From a checkpoint of a small image classifier.
Model: 13.7M parameters, 24-pixel images, arch vit, norm layernorm, activation gelu_tanh, moe expert_choice, num experts 8, patch size [2, 2], layers 8, width 256.
Training: soap at rate 0.002, batches of 128, held-out accuracy 78%.
Data: trained on Sentinel-2 satellite tiles (TerraMesh), 72500 training examples, 19.4 epochs.
Rows from block 3 of a small image classifier, named by matrix and row number. Rows with one number within an expert belong to one neuron, the router's apart. Each number is 500 + 40 x the weight over its row's rms, rounded and kept within 0 to 999. All counts start at 0. Numbers have three digits each.
After each expert's rows are labels from the 100 images, of 14976, where the router gives the expert most weight on average: "responds to" is what is common among them; "lies over" is the class under the peak. Only what is clearly more common there than usual is listed. The data: Sentinel-2 satellite tiles (TerraMesh). In brackets: how many of the 100.
# router: router (model.blocks.3.mlp.router.weight, 8x256, trained with AdamW), inputs 172-255
# up: expert up (model.blocks.3.mlp.up, 8x512x256), inputs 172-255
# down: expert down (model.blocks.3.mlp.down, 8x256x512, transposed), outputs 172-255

# expert 6
router.6:550483541511505483560559536457487402500406497464523468519568450483519462453499520559486541490530450529558486560484444484492504451519527467488518496418517515517537501475488474527513475480499502544548617528490501482470584472446483533503537497527503431529
up.0:530464517473509430539457512490448596490454426520452533435442532516498547475506499457400550566502492520432491508464539528564529486479528461545488576558541478450532506537450482473467471474516486494518486530472480489448532541446543514481465530528516650541
down.0:535487514502500522454483536496551475524521472471558419519479527524454468527475515527505437516534543484467462471594476516542566536481522558493460547479466448509474553572474511492535506515431504529535471478461464470485376452533501433424561552473532443499
up.1:478482533400534537554457447523520551493564468507416529468528469486514487507433474511538506536531517455444462510468489555521502525524423505547494516480507524459440566465552544508505572455529541528511542505507509577489506511522491574480472524471603562464
down.1:562519515524435486492510526505471559536493478468556527470509442489458475536553466488521487488508536484532577527535540506493472477526493494445497477514495468610470537486541559478562546544461496452478509573548495427507434540558552544461536487537506502472
up.2:483576444429502423505498578462464512479473486504490535477504461475480427456489610529541557423507512492466536577533485501601517528525551511502486524481528523469550553557467535487548497563509556543476491521517499507420537535509508488470439443507509470519
down.2:501557572490465465537480530450444480471541465498501453477532469491484501453512467502527470468507522512515457519493512466589456462502499542536502462478470443468493475439415462400527510478453475520508528491564507517527482437430508427558484544488547449469
up.3:503494484512501514551494506556497463499398511446518520532513512569537463553478460484483444429487496503500445461507514503480520480561489522490516431499479510490498517489535465505455548510478479537477460554522554591496515555488496561505458535525511490505
down.3:517548509550510486556582470512504568456493492474550478492554448522457537525504535502480607478479539445531517483445513489519513449410506427535465572487570472458510496547469501481518514472510560486575563467482533487472477351598508513493524508467567524481
up.4:527439448512555486468460533498495579469536525486451501500434536427452569465517523493521542459417449540453516552500481535561501455471526522500561512442515476442492531470478554504521414466525569502507541541529471467530504544521470518486543465500558471478
down.4:483458430499566576488513557487460472499504504518544514534454476521511490551556430450475495463457520557467474506473577544476450431508454476477467491449495458536507509561581525561413497535469504470489478511444438504506563533522499519558490565417461477529
up.5:524471538404484544493491515489489473466473529551586478530537561458520510520552514543520475460495576516515528525495554528510393537413419439541489549541477453477378481485533525567526473473462532491488553527476514498511520497471497447481482487490515502479
down.5:455474454548481493438546569501517540457517521460477510417469442509509498475483425517429541524474480509484509457522520450436479482579464546467475518474501525513510450550503482491507493559440575548500466497478465556489465513495440499504507509509507453440
up.6:438483544586458565471515532444440474482537484511440501459529469595441545463479432447557451524511509446485509491580561487524465453496509515497464523538526484563446541491464555470506459526448533484413440478501473440459532540500493456527497512443503480542
down.6:597502500527474523573512465478513583536479525508564515457543463515462562494425538475529440507490543570530500574498458535494470581527493508542466461433468472445526456507496559560541467579499486486492460460520466541564450581564528524394508476501496455429
up.7:476572562449493537566472511460489526468530453519447433526519510530478504470516519463499461462522501561492563505527467502406530507530471500506531547522505490562467457494517589511464471545452522502512541460536390503521439513530466509508405502458523461592
down.7:501593499431545511468527446509496417542510476467518544540444492550485512449437525483488470501455498524390422534550486497531519533465450534470612482567600537460473475490500469472484546492530517464563524523537586464524512516528609526493463543457492529475
up.8:494506469513514495399527561512460563503540487545533518535477488560482493533497410487565550480583519501585529481484558560522463529557477523410520534517443464439501487509411542493523523545536495452485534477440467512498579488486566464561482499502529471497
down.8:512505473479590465529510498430555459422507532530557538478509477532527521586513509508461507538475496509451547526503441452527454488473507505514605513490555443446488526519493493505454464548555582526466463539472523506550507559471560484495430526502560518458
up.9:485494546499539492509470576466452429513476506506461536494478500490483465469508575500529489442494458536485472537416511484488502493466500528489546540519450548439496496521506521489441518473544494490511479505465438434445497519560520487463473503461566498525
down.9:418513466488492478566478469448519478505545476519545494504456500504554515508512586420492485558480477464455468495535451501502429521482496557509528578531520473518528481561566558574496523468502580489473521443490475476523552491470564516542494515488491492532
up.10:508522507524430471498501462563571500528530478485504492438497468488511491433474513478443409541445512485547512524528507436471506499505386490512560408469552523513468469564464552557468510488462589537498509485517503511430513448466556486465519465453487504446
down.10:533575529521428499472500449449467476526435538502472404545502464509443527462526514554499466471491474449492432472535482499531498505500449594474476502497462489513507585478471458440522487524514525523426499485467557500396546451547505507525473429547534564474
responds to: bare ground (86); main land cover: bare ground (75)
lies over: bare ground (76)

# expert 2
router.2:476570558520523513522506439495592529430506465488457514497473525529482477541511501489491486521445524478524534423558513547490550562493539520530412511540540522531475498497536476531526481505541520503521445503525502567519541487466484449577473499504503542441
up.17:470520529542462435421506498506476535491539472461544483505486528584564576516529540423497512526452552527456525511480464513470423493429488511453499443582497473515432558459541528547501422580501543579590521468457420488497504545503500513510616519435512487482
down.17:511498447468494480558456528498469468498484530545481515489504467541444476464531530492425499451545554503433505515504518498420529494461438528495484506467491589498455588520455480456483538490463448376485482520504505510452517447448483447515503478560531486492
up.18:522465523467455509504507503525495461481509472534486528462520514462504496489474529456490529547518534454509514484504504535492551493477461531543524566526430459518471597549501494443431504467458527532569475504535465511531494488474507459411509496480521452484
down.18:513449538567558436528486442449454538550524441581508528522518503513502531540504456408496503492509448532450548483509483512504454457444498487509550453544525597590441482560499490493429495475505477437491495464522530506534528544448480426596548497580467529537
up.19:539514509496468485487461564516508503483462463507460480489484504544579480524456510441563450486550561543464493522389434550508481496542492528422472511514478440517493572489475548460562557497566527514502487545534501528515464512556481510497519445513544549560
down.19:450460473559532465513509545513404509478588504522569495508485510501461488561521497523440536546505562465497555552507561603486533475574458490553515463518421539496486508485485486445531581543472506525434519413484537513502489498513527533418503530478481499498
up.20:599547526466451523522579521535450490507465481532529470551490505440540593497479572512534509503484563503534428462490468496484401474528509468473529550440441480518506506486485553547528529584551472476495488509563599531434465434532609489474464549463397574473
down.20:504499557469551526556561493523604511537534504505428480441582562485468503495536521528474482508507480413506551527505506525455476556472531497525485517488516534500504552444529531436466509432470533578491436439468420470520447549517480564535524482457426510544
up.21:394439534407486511411469514486556540559483462495498463509547477478517543529495475468537514532572498543507474586577493510447520500510419570485449496517475544475440468470460447468463442518451484522512555473453584471562476468524526560510539515502430513461
down.21:489533409461474465479500512452512475519517457519582460578449511477551517496583523494471488495471488532496504502543565522463458496483517572505511369351497560500449469391492564576448504555519489497475411441562522436492508541519525530460521517456499541541
up.22:530459544450463545574477528514506537459522440522494527447540546538462494418497461507483473461529433481569482481520500548399450531486504492482587544440558522490445522561511510576436518484462410453502580505532498537499506513486572496498533522501410467551
down.22:493497524474458402556504481460475548572491511479463537498450516544529532489483519534476468494477525443574484574521533516537540488522494558488535549578555510507525517439505459489475495537575483538521473467546439485528507491457513479475448472532531481485
up.23:545504484484531497474499501465550487554468512453550538510535497544531530475547528482565494504542483477518484441529414512430429539497492545495462609538482506518469521550498488508462506566475528491492472549459497471454491490507545562405546498504459455475
down.23:457499528537461532450546560429440509537493488543444460553479445456493475467458527456487450591506461470481503439511533512451489528498464468473495463548479557421472554503520534547531468534512460415530476482476530524508550542427529477472491495490499502507
up.24:504547510461474541619529504453525502489495466516498523489501508466538516585510411518454531547487452450543499490444442427460484529477516473518542510491561513445476523439556477557536516518497522524453445478478547564538471524457493484489539428524435548464
down.24:483493443512517454426537495485505512479435580507438490493504448511520508584550545494563491503515551472477487496547452556470451487524492481511523592566492513470480516453524519491411510483518528470440513473563412502534575443481547438527483481531631480505
up.25:441483489546481460440520465460445423447389505513364505541469541520435515465443468546546493496540472497544505522476487504550553459493521477528487518519530424519493478524518470436432475507513496491506437467516420434517474526594497482576530512472466513515
down.25:461513576468551556513434552391491576518497449483561434510519423456545524522521465435546507546520490464449544522524465530462452486428458471527466500500508474464484492540500462509519489469468494454448468542523474477509422488458392468462492476517491437508
up.26:508547538456511556501453506506461555487512538493496531495472516505523565539461473444531478513509538509466482514516470545458548461422445486472474563485550525455500533434468481539555495463479517522511492517512434436594484548518507490508567452499565520568
down.26:513508511498507496562485588577462515505457500520430485543498496514404518516563433577453493488471475574503534458473493506566471403536512529508487519432473394551510479522532500504466473592473369499490499478521511506498513497487500488558546448442515473475
up.27:545527538550490516506518508589486523496509496501570511527485487512532492452520500449495531530569484554542550494525449443469534567461458516415447421500472525523491522525514459512551544535461448501506523491488430469541496534434523542494521520440482501488
down.27:522449467532482468493508543488476568503491470492476515538487504494478482521516460545502589475540489503440462504563523492490468483465504498528482533494510512532505567530492487420454442494507529540403471562516520493525530542509496542494483444473540506527
responds to: main land cover: water (62)
lies over: water (59)

# expert 5
router.5:497510550453527470422492476498484485549457531475550439477506496448510564485479551496500476476485549560530533473449395551534473537539515447465495422548528512507480452509491467493581519500519573467514531490539507527548477458423482525537487489502493506480
up.17:515545504494592453451460446511479434503460548511548524565548462497485499509459507490432542548533478423433458490479481555476500519510480554494509537445515463520487492472446512476453529435499461501528530516444471543494518404506520616516546526538521390535
down.17:506536460489498478463583477534508550518466483517517460529525546481436520520430523467516414498519485510496557437553461498525452525459467535439460529532534412550509442506469545560447460491508473432586511468556434391500538575455480482499539484487499538490
up.18:504532411512464558430523447457522551460492539487506545515497458498514443526529477490507485529458453496550458511493466529477463528481561455460538453524516556443535528464509475502545547559482496533468477491520420477459536442474468469490440482512536524521
down.18:530528482501538524555478456522457471488500520520470509504504536518455482515456494453489473479521500534505505458481504440482549488442555484469513480449440463583480481486508497461509449462535496502575520517525558570595582543558459431457471493552523468538
up.19:552509555552548559514506483445533494572571482527557528537521507543489468446433431501483536539478444450558517413522470493468496481554582507511489481524508508460502472423447511493508476516451453605512526520503490498517561494428536487535572507471496494547
down.19:518514537460525526511515481538505454501425520467488422482598504438466504506512594453466525463549504529505547510509433535450507441541452520501524458548459397556539455546469501518534554530544472528542523515519478553548549493513445420568499466597514537436
up.20:472538508477452520456458488479536513503462458454433462519475404583518535506541464425500505534513481528499487542566409507502528473410508460482529561526525486529472391468570484526497533492528541522487480523449524522546551493530390515527507533477505433481
down.20:506538541480399513416446579499421562525529426504506456505471521539484468468544438509480476579533469475496519541542504464439541481493466481556401527521501485494543526523543509428442499456465479523461483493464509524553483481574596498406469464467476526568
up.21:473567553510400498537505525462493516508502491515490505437465534465510439558471541508435506495439524574450496561541493498518533552533503440523467501473471524515577501532447474515470581426562553474482440496582525530471494414424499433503513538478369544471
down.21:465494460472547439544495443463516519524430446458550494475477491454440524478451511566459482490545539468557443539550500447546568543488513529454450497457491431460506530485572461493594500523456461483495489496478521493498507514546474443493587440526511418552
up.22:427509507493495484476490551447568461507538529431490487449555488466597527445456465482555518497493516499523494488510514534553515541417517497570437511510517476423516462513410535501523450501540508483568518503563549579460481515507482468486540483476517540518
down.22:512451500554512498552467477528522497404483500532438554500500542554456506484507482536482484472601443529512468599490475459442537525494513512532521511532519476602503582509518487483549554489474485447454423478465488492473487456506456545455449513463468469436
up.23:524452517551504438500465481453461462443519423448548491473512497495506536524530534487508547497514540409501544522427531528523528513554533447527586498599552444511508528404473494474476536406505490574477496501532518492447506465457539484487485539486468478472
down.23:440460536506449437391467548446488471495530492493545538493518502419497502488477528541571457489529417531520486480478465547514515413546525514520501447466490504511446462536491556548512537516528478560530524562501487435522444516509443437533459484538433443517
up.24:486496503444511583491489487523504546530533480529540498460460468500501527470462511468450494514526564489421394503508435486515537464493423561571521478532543525513394481480480528502457584484506517566492510466560522488558490533494498478510513547476515497487
down.24:481457485421515459397493489467558452529551494489418513501451497578484512523572542455474455592511458535451426532521464482476510477456497506470526442439502526511552567456580583486514522439487498520475531517477493466581517541485532416507509469448494517432
up.25:524485559525469458516529530459533546478436484436488536541483431477410564423486472471541541573495507492567509510490418544580554472549504462463543461492547497535589420540453475508481443447466473512538523570555501543507465463496536594505536554498497505567
down.25:439485450548475486423480497504486504526463576558518461492450487498436530519477470541440521503486520525506498474508507497507473583518483566479480545385511527460493475586549445536539478497539589470481431540452499502476475507492558491524509487464462411477
up.26:523478447518501431445461512466516518485420503483538522476426516495528536511459457443482463487557458520450461517456506491489486520478480551524505490565526486503471463473509441550544495500575428519496497498527462478527550548479534523443557537476549552467
down.26:520541502504507536487540485453496451537519473582492533570487387516496468533489516491478489537511529594474494444459504466561525511490502416479478483500420449439464502536599536529481473434533498480414535475488473453467490462493531397498501524483454460541
up.27:504517487520529488467503583465529485483517535517476510514552497521559585517487504562514506579515614444496495463515466482556573524557451526461468462442540542532584501456495490511546545492597494532566553478455518618451443465471498440531501520494452517518
down.27:538508540480517456401449483511519498492558475445458507498504548492531488456486466484467501411461512471477481470445516508542454455453456444532544583503486476534556510546464519454507471437572471523517497486476488402457461554577514518435622479594538503519
responds to: water (81); main land cover: water (78)
lies over: water (71)

# expert 4
router.4:441501480452476555452512521463447489528565459548461494444434553502495523480497497454467454457459480499524507543513532464453555456458472541552516567467467584420500440564498529507442464515442493496463522474508475459477504541526495496414443514507554568455
up.0:510524527515527429499473449476543438477552502507503524492508473566500460486503441515512469501459517500531538519594545523442518564545469596485448456487526557454534427511424430515453455485467492494529467531499445455574535536557468551493454528495541523475
down.0:492550549548514531557434480523451504483509514469493484552492521494534592515542553561501517473443514425584521494501515475542471535550517545553519523553514475480501490476511554545526518553521519425524555449462587531488524511488564483457534446503473552508
up.1:519513560510527515462568561422491465505487461512590485547488510502507530501511556531507457513509490537480526455528518555446511421551501471560420501520556491398565473532466412559489540519443511466494493521451486505569478509429505462443443498431552501430
down.1:484497454510487430478471479556509602496470465534498467479436566493418523552484562428476463465465567441509549387457501468429528454512481465518476529515571522486490491564500526502488493495494475501481498470455485534525505530543495447575478498521570548497
up.2:568468505469501489478566530400462425513473533489537495428560457479495521462501498499494481560510492483489558567470494467530500483522515484452541570441532518451467458473470559523558597511551485543503522467514540438521496428476489606513456485508472454473
down.2:467530459554479461557480476477489524522562570468465453475453451457551532496462517535473471512469521441414517521498509511477446474491462467483508516575524527548569505493531539501462487490444487548532606482463506444393499493473547509499506491426534530513
up.3:513541488499500456445467453489475490469546511524482497471483519489543481566582536504489506506477506523535515514527497502509464566532408469418440479541469523490501491535574450537527476451494509519461543506542534466485452432511435515457477503539570518499
down.3:552507498515549499525491528515515589486456558531518503528512435478526524442542448520513506519516538532464518495524443468458540502523550481454528529484534487526565477503480445555508491435487556517577557542485454430509431498467531492522464460510407532539
up.4:500482494565525572484537531550481559523565500511575518521528529468571525448442452488489534521450476497510528540541512533479527514495580532480466529498490557497532457467544432527511419541515483460483451548496461499430493472455529472454456482562482432530
down.4:497601493507547481452531517471502461506486471460470494467510487536515442476536530437448465612508501523475510479544500520498512455460507498397560517443553520553544488485548447498529447495546554471573461495561522499548519487511510467502456486454458533510
up.5:534507489507455520500492469473500459450570447511452519533503453528548532472582399459508527508478510494492511536448495481520546518495538506432494528490429494481603458485532466462432464523490538478484522578485516456466512490515452561500463513523506509463
down.5:522513517480496453530485448516532439543596485502487510424407495523459550423495436510495496510472466455533493557487481436510499489497498545498405446453546489547510500490538460429510545469520515488472432479485411540532450559508494522468487458506456439475
up.6:479579563461438509508447491474492482528463485552433459473560454558559407486449507474516568496435511479468531461513535506460537478498546478486487465381512497522551511523441491558507460560524593502477556557590536542544435529521505502468518578462513473431
down.6:529554521490528459396494492471564474467548529467508492504532537498480501564572478543536473499521584453538474578477488529470536439549489477536514496498543413550486483582545409425541513425480528465465578486571527490447573485520512496483457460546443473490
up.7:489512523596595494494500448437472480570496522494534489531542523462495449485533534468477552516478435505512400445529512525454508495522475441566446455469587495498453489420448504469489535437428530492432532489478497534481465516567464493548478484459537481533
down.7:503558457451540530528574513442505540470460485433451513444480499533506475536536474473491513497548467560487573543496428501453487453536469480514491409557451523501512576452456486529516469581443489484486485442611515453508527516477583474483500459467464523549
up.8:456516500444522531510483471459482568545476501508547456543524515524529498528489606480492510517529415466496514522503559492483498492520541477503542537547496436519457542561464478563495490451539477509532534500509446546561542560529514493507575509443537598470
down.8:550424482473519473459520538547523512470550568513474461496476511511514589464530524575468511493483504534534536457502507639530478470414469515488496410517518544494492451511487507444542471504471530497464465491489492444510513506534488492522501542506539464497
up.9:566501528475475543551493494491596462427502480554545523482505512498437496457562482501518456475476488478518529525449551474478526430429478513479478545519456523465512508518547596485504451424461519468501556416478463494498446552500529423555447554503495505468
down.9:509527458502531463530456480542512498462504491445512478548541446456393455533488458536482523494550516507467556457483513508527490460506545487518448535522499606532517500443546516544552591413516478437553425525462542476500510548508419520498492556526512415505
up.10:542545460538449448497509540450485444571516571498542503522496478511464537490457408527518486512457440520578478499516535538395476478499505503492582485476454534452490467478516490551462529524471450487448530504500527484504494485527499461551477543476455526498
down.10:496448504472458526531531505464494526519474462480528481492467429423484437555501594475461563493448491458544459476554487470557423541397462443535466471495540476540420525504539538499478474544515467498492471538527533516522532529463466493542459551477535514529
responds to: water (75); main land cover: water (54)
lies over: water (41)

# expert 3
router.3:566485479543509510563464556556530556521514551469543492517563475462520479565457473528531482468564454482455515483499557528510468490526468514511556470531433461538481569424482546533485566479517531457491461447500516502515515491538492444559563446437464491493
up.17:539486447413503540548472568509492439514536500484467436481523426506464574484464480531493525515616498483485554503487486549487537524485473562490515499469436540471546451504516527465503452515469497535500484508614542487504543514525581511478477523503500498476
down.17:523508577543493527527480458481475513518479528515540506461465497546531531462532428497511493457548515505518467467554476453488461549559512543476478540450561483520410464506474490469524438525517530531489472483507507474574468498483541511492482561552505520456
up.18:464518494594434554480533559530529493550501514537513457523518551483417485489527551459543473454479478488485529404513418417463452465507509487522531459574499423452474576484479495504554539437524465432453521506474474530451571499520492518462539478513486517529
down.18:587418525495528463485481465474469493466507415481511515482468495464548463506447523514504537546533496504495580526549507494516503524544518544591483533462479482568494432502482461540390407474484530594497469535442492502472524468503447516515519487537512432544
up.19:545519512524484546521555455430473546528550510562546490514467460390452548508466533460527542516496493487545544485533522432593519493521449480553493505537517630466401534567491460535564450458525535494521520495538469485444552532488492422423434459522482495525
down.19:527463485486497475546419467529520487478527465566532472507531491501497462502540415553495508508481522518544497517458465486510491464531598543442520548454485450565502457479469437488469458441526487532534485522498507438454481577440544522484527513525520577511
up.20:539528422386459446549477521524510457506599478505537550455418488530508555500511447490510505505518452482533536489476452461488519461520473533479493502564523525529485505481552544486521559476533489519546461479523485549476450551523562526464484527558499548495
down.20:459533502508548536447608495536495511489508484478506432558530545502503525493486532535485483549560511467455512510507507507511507516458391451522461467491502504491455465539488526537479525500514457443510513503570535464458582455490516522515473505489552517469
up.21:455518487460435550518520500489459496546475438504530466482492451505456468426543465463520461548493496480500506603573451572517417459507510506467523454567555533515460483414488512504427408446512460473605409541459529477492508522534504511544423489540534472549
down.21:503564557483418466566535465520532425488491526432471555467533510476524465602459532512510495415545451485420506477528534440538509506539398489475547527521413483493501478548505493491495438482508516530452598484495505509521485516516457516495567449460484421491
up.22:519527495542502491515592513558503592495544544513516533519470433487476521488490516488487549515505594549497494511483548525496473499465518450518614454512535509434492541444427449515459529441583537538470517567482540442495451427563455526461533588524456521498
down.22:537565526460549479462475529512470465522504472515420479552547463526552406414486492475455526535615546422558495464537543457525497538503515526462466530452559457438542496516475485584560445541458498464569456524474395495522506483528574470516500525501539457518
up.23:489492494489529552476521515449430484449517466455459523534492559528453462508518479519478465522460454509529468479475483470556603566549507587497552470452556513523333486492459517583482536501473493555499479519512476515546461495512514434487505471526463564510
down.23:509485532472604483556466452554530578481539517547540500505496404490491540562513557456527524503518519483482582511536543572526479506487555478477453532492511520509526521540537555525458441492517522527464449437472488506532515567519540563527507491486462423518
up.24:515463536501438494469530455479549476501474527459525421425536443559484479552513455516409517493527455549536511491546525559505553507501540574483495565487524457532417477526509558412508509492480497465449527541517454488414551497513512592427471530519455534478
down.24:473469480531561483500503460505446519537516478526511583532513550528468477480477470499541524576450484502553458477489523479494404586544432494522555516563506542506470521440564490528470436547544496488556545465469495507453501475520481442420533472449442531412
up.25:543492518514505468562529517458503438441555514525477465507463556443519477534497475486483462547500552478562496571492606508473531545503550469542520468520592532521424550469543505520423476552400514524489440557473469538468525505511436499467494497516451443520
down.25:455543480507482547499444503447534603548492503485549484527555470493501475437532502535459542448433489473510627524523475527535511484446508497501550537482471481521553511465477464449469465492547580476523482489451460531509481568566510447535482506415440552508
up.26:427432511455476490529491510479479505495488480523515524531508504587542474404474513481564404454521387465469507529501566444526493541450473450498529485629490436464502523486578531498465441533544548468548464455448494497554479553437498566485481518483584516515
down.26:531570509486487548507517434458579468540538488441525482440464485481450403486530472555497516427539485504538502548517561472482557585531415575434515491509425544522479564517458468491512465524450437521451482453553525398500497445502480511482474523505533479461
up.27:530514488490513549472514530516503462521554498489546502555488378560461485487481438490482475459517493475411485502488468460485519546412515459469537435436547549455522514486520516508527514439495548465540545487488501491596499525474538474562545478494541433489
down.27:450543449520472508530437502528637502550481497555574471546560551543530463503492499518527507471520477512428450499480523537421523505506483546559451536484482535516457535460483558416448534551491470568479508540498504484546555472495456511475455519489484519508
responds to: main land cover: trees (46); main land cover: rangeland (41)
lies over: trees (47)

# expert 0
router.0:527530540461548529485440531575487435522411520474532506527514495489488521435534540503485458562453609490557425524474411472490466488539473528507514463537511496490574462473480480443493527550456476547540505510480460554556532435416502530447517518483517462569
up.17:467527511498475479565518516548423464469533504480415531453556502507517510521472433534459546550513418607426473531524507485497542487512516501478473463518546518455483535510460442546515466530463582504533512498481505451495477461494508399484534480523510518486
down.17:536417455474456429472553481449480473475573509583453472511488517611516493492532454572407531493437517488511559495435516483532540512502503459548544461472500551576584527522473506479507549446507471504466477479526522498456501455505464498446508510476546513474
up.18:592479468476455515565478504486554483543523468494589542509508581544424531555443400465538554500549565446457510473469438543484473478483438548434557456462473509494546472528507522549481444485550451510445451487532473541545453503526526512581520543442550512530
down.18:529511437488547534582519496442481541500493511470397441452459516457568501515525525481416502464540460504476503558591487484472595517524453577441471457529514530446476455535451457517546567493512426516590536505502525512512438520491528520472447430523533585413
up.19:540503505508514472433509538528479517536560435514504510441492501553520513484548395465421477431523487488547511444453511494524529493477480510456445559572506460565560525545456468526487482478473533521495505420555491527548506485505529497514471432486550520525
down.19:464524522506461508444517498522540521563485563519496463508540502467483451565499588530355493552506556542442544444484495506450485542484485481486541469531443528494426539491465507522453498556490452482510498506513417535455508503546536492569498498454449514510
up.20:498442463570549486528465583518544497458486481530523473490512531567532508476492476511501532490473486543511519462531510523471523526470473528494523462527489547594483523462439452496456546504414566529543483521465501580466519517489554561465499457481427525521
down.20:544478445447470535476508528547509434527466478544523453501552546483410536539531567540450502522536475521472462535513558524569501416507504554509551452450535555539463389465535507486519459541495517536439448574420492540479493498502498514506539509470495555473
up.21:435513504488554544513544472500479550499472475447429467510449491550491520575564500473407491510496516558502508534513500554478543489490530507468539443526476526512465564489488445431542496483476535482527453445467427544536458466499479458542515529488528518552
down.21:470524420495448497546586519473527507457451527480494463482506529500497556467495482485518455540474560497468501496482555526482451477452460525485502533467440423527547505500454517531436523573550480497549557447425455532515488495464485455492588449527533484510
up.22:449508449495448478563501459473463514591414493458580540510463458522545438497451523536510445522488544500536512517437561442518526484487476497516468445556534499501460426479506494550464539561508548487510543502531471493533465478473541518506511488510512481487
down.22:486477446493440471481463563485496529500422433536487498402536524570525552543506438462529491482498552547500470471525486434544486477518523481475511465457470506466474514527479521507496468483574542496541465474471546525507496449442447560487527483456538510459
up.23:483518503484418551503498504564510549481499467459458473519496523471464493475448467518507480508482483486471548500552547534466559454568488476464488514480564517464562530521530534499524541464487517466519522470465524416491460508579432565480519546419488511483
down.23:534513450483523460457470459475510495471491475470452530499443549501464429550504516488542495460454479470562518463508490565528492524545508497541582408417525502506496438468453504591543573468449492491488463524519468570564517540540522454457520532556476504544
up.24:549501545544518448464561516475501463503445479534587495487493595520424508510603547478444549495523517505504480462508545581547487511532461533485515439519495515467520449517448517504525436500452448522553480514538498491557491523501518497463542497492514459548
down.24:494462557431505471511464492562508534503483527476470532544509457507458474502493539541477506449599513535499521507466488473470524528483516527447495505516479417545521476514551466394574532492551512435403522520456504581412498501504469547494551510482505491467
up.25:486503500512571535443447407461455478486489470491460473542518489487516526524547550482522447446512548538556441518487432487620497501479484500507425481532472478536565451485496481497449397509514505527507517533513471507496503493482536448516511480501494493543
down.25:437483493518501488484413530518488463478496513539493520434539523453491437486478543518521482448513486530501591536500499453464523532513526514525581579466498491545502550465421512443499479575486552474485492480453459487472499482524477563578450483499546520469
up.26:429529450469505496482461559508493487509570471515470564511505488535516500500474482527483545513505461546501543468530453553494443542487477510432570539487531523582443521439487549539498474483516527503540534478498523498481542510561411465497437550453472519515
down.26:524461514465438529519476470527492495539561492550523475437460486462456538515541493480537500496501464547466477530525541567536491435485533498510536547554550568498534474496486535464478494525542546512475509453519474511493456430570493611485501515495440417474
up.27:471453533488505453453505436513506490552501512517560451474414482567493509498490485491541530499644462518432551454551528454450531534449450493522504511537455428560529479588543544556481499468529477514542426533466479488506478552491588518497502500549537497542
down.27:474426561537512489477515442493461565438505586503443578499522501537532521545505421463538536479432459455540525475547516522492492501448547503594511493456544488508535460478527539442433489487488477440494492423516482522564487484543499462473527506492437554537
responds to: crops (87); built area (85); main land cover: crops (72)
lies over: crops (63)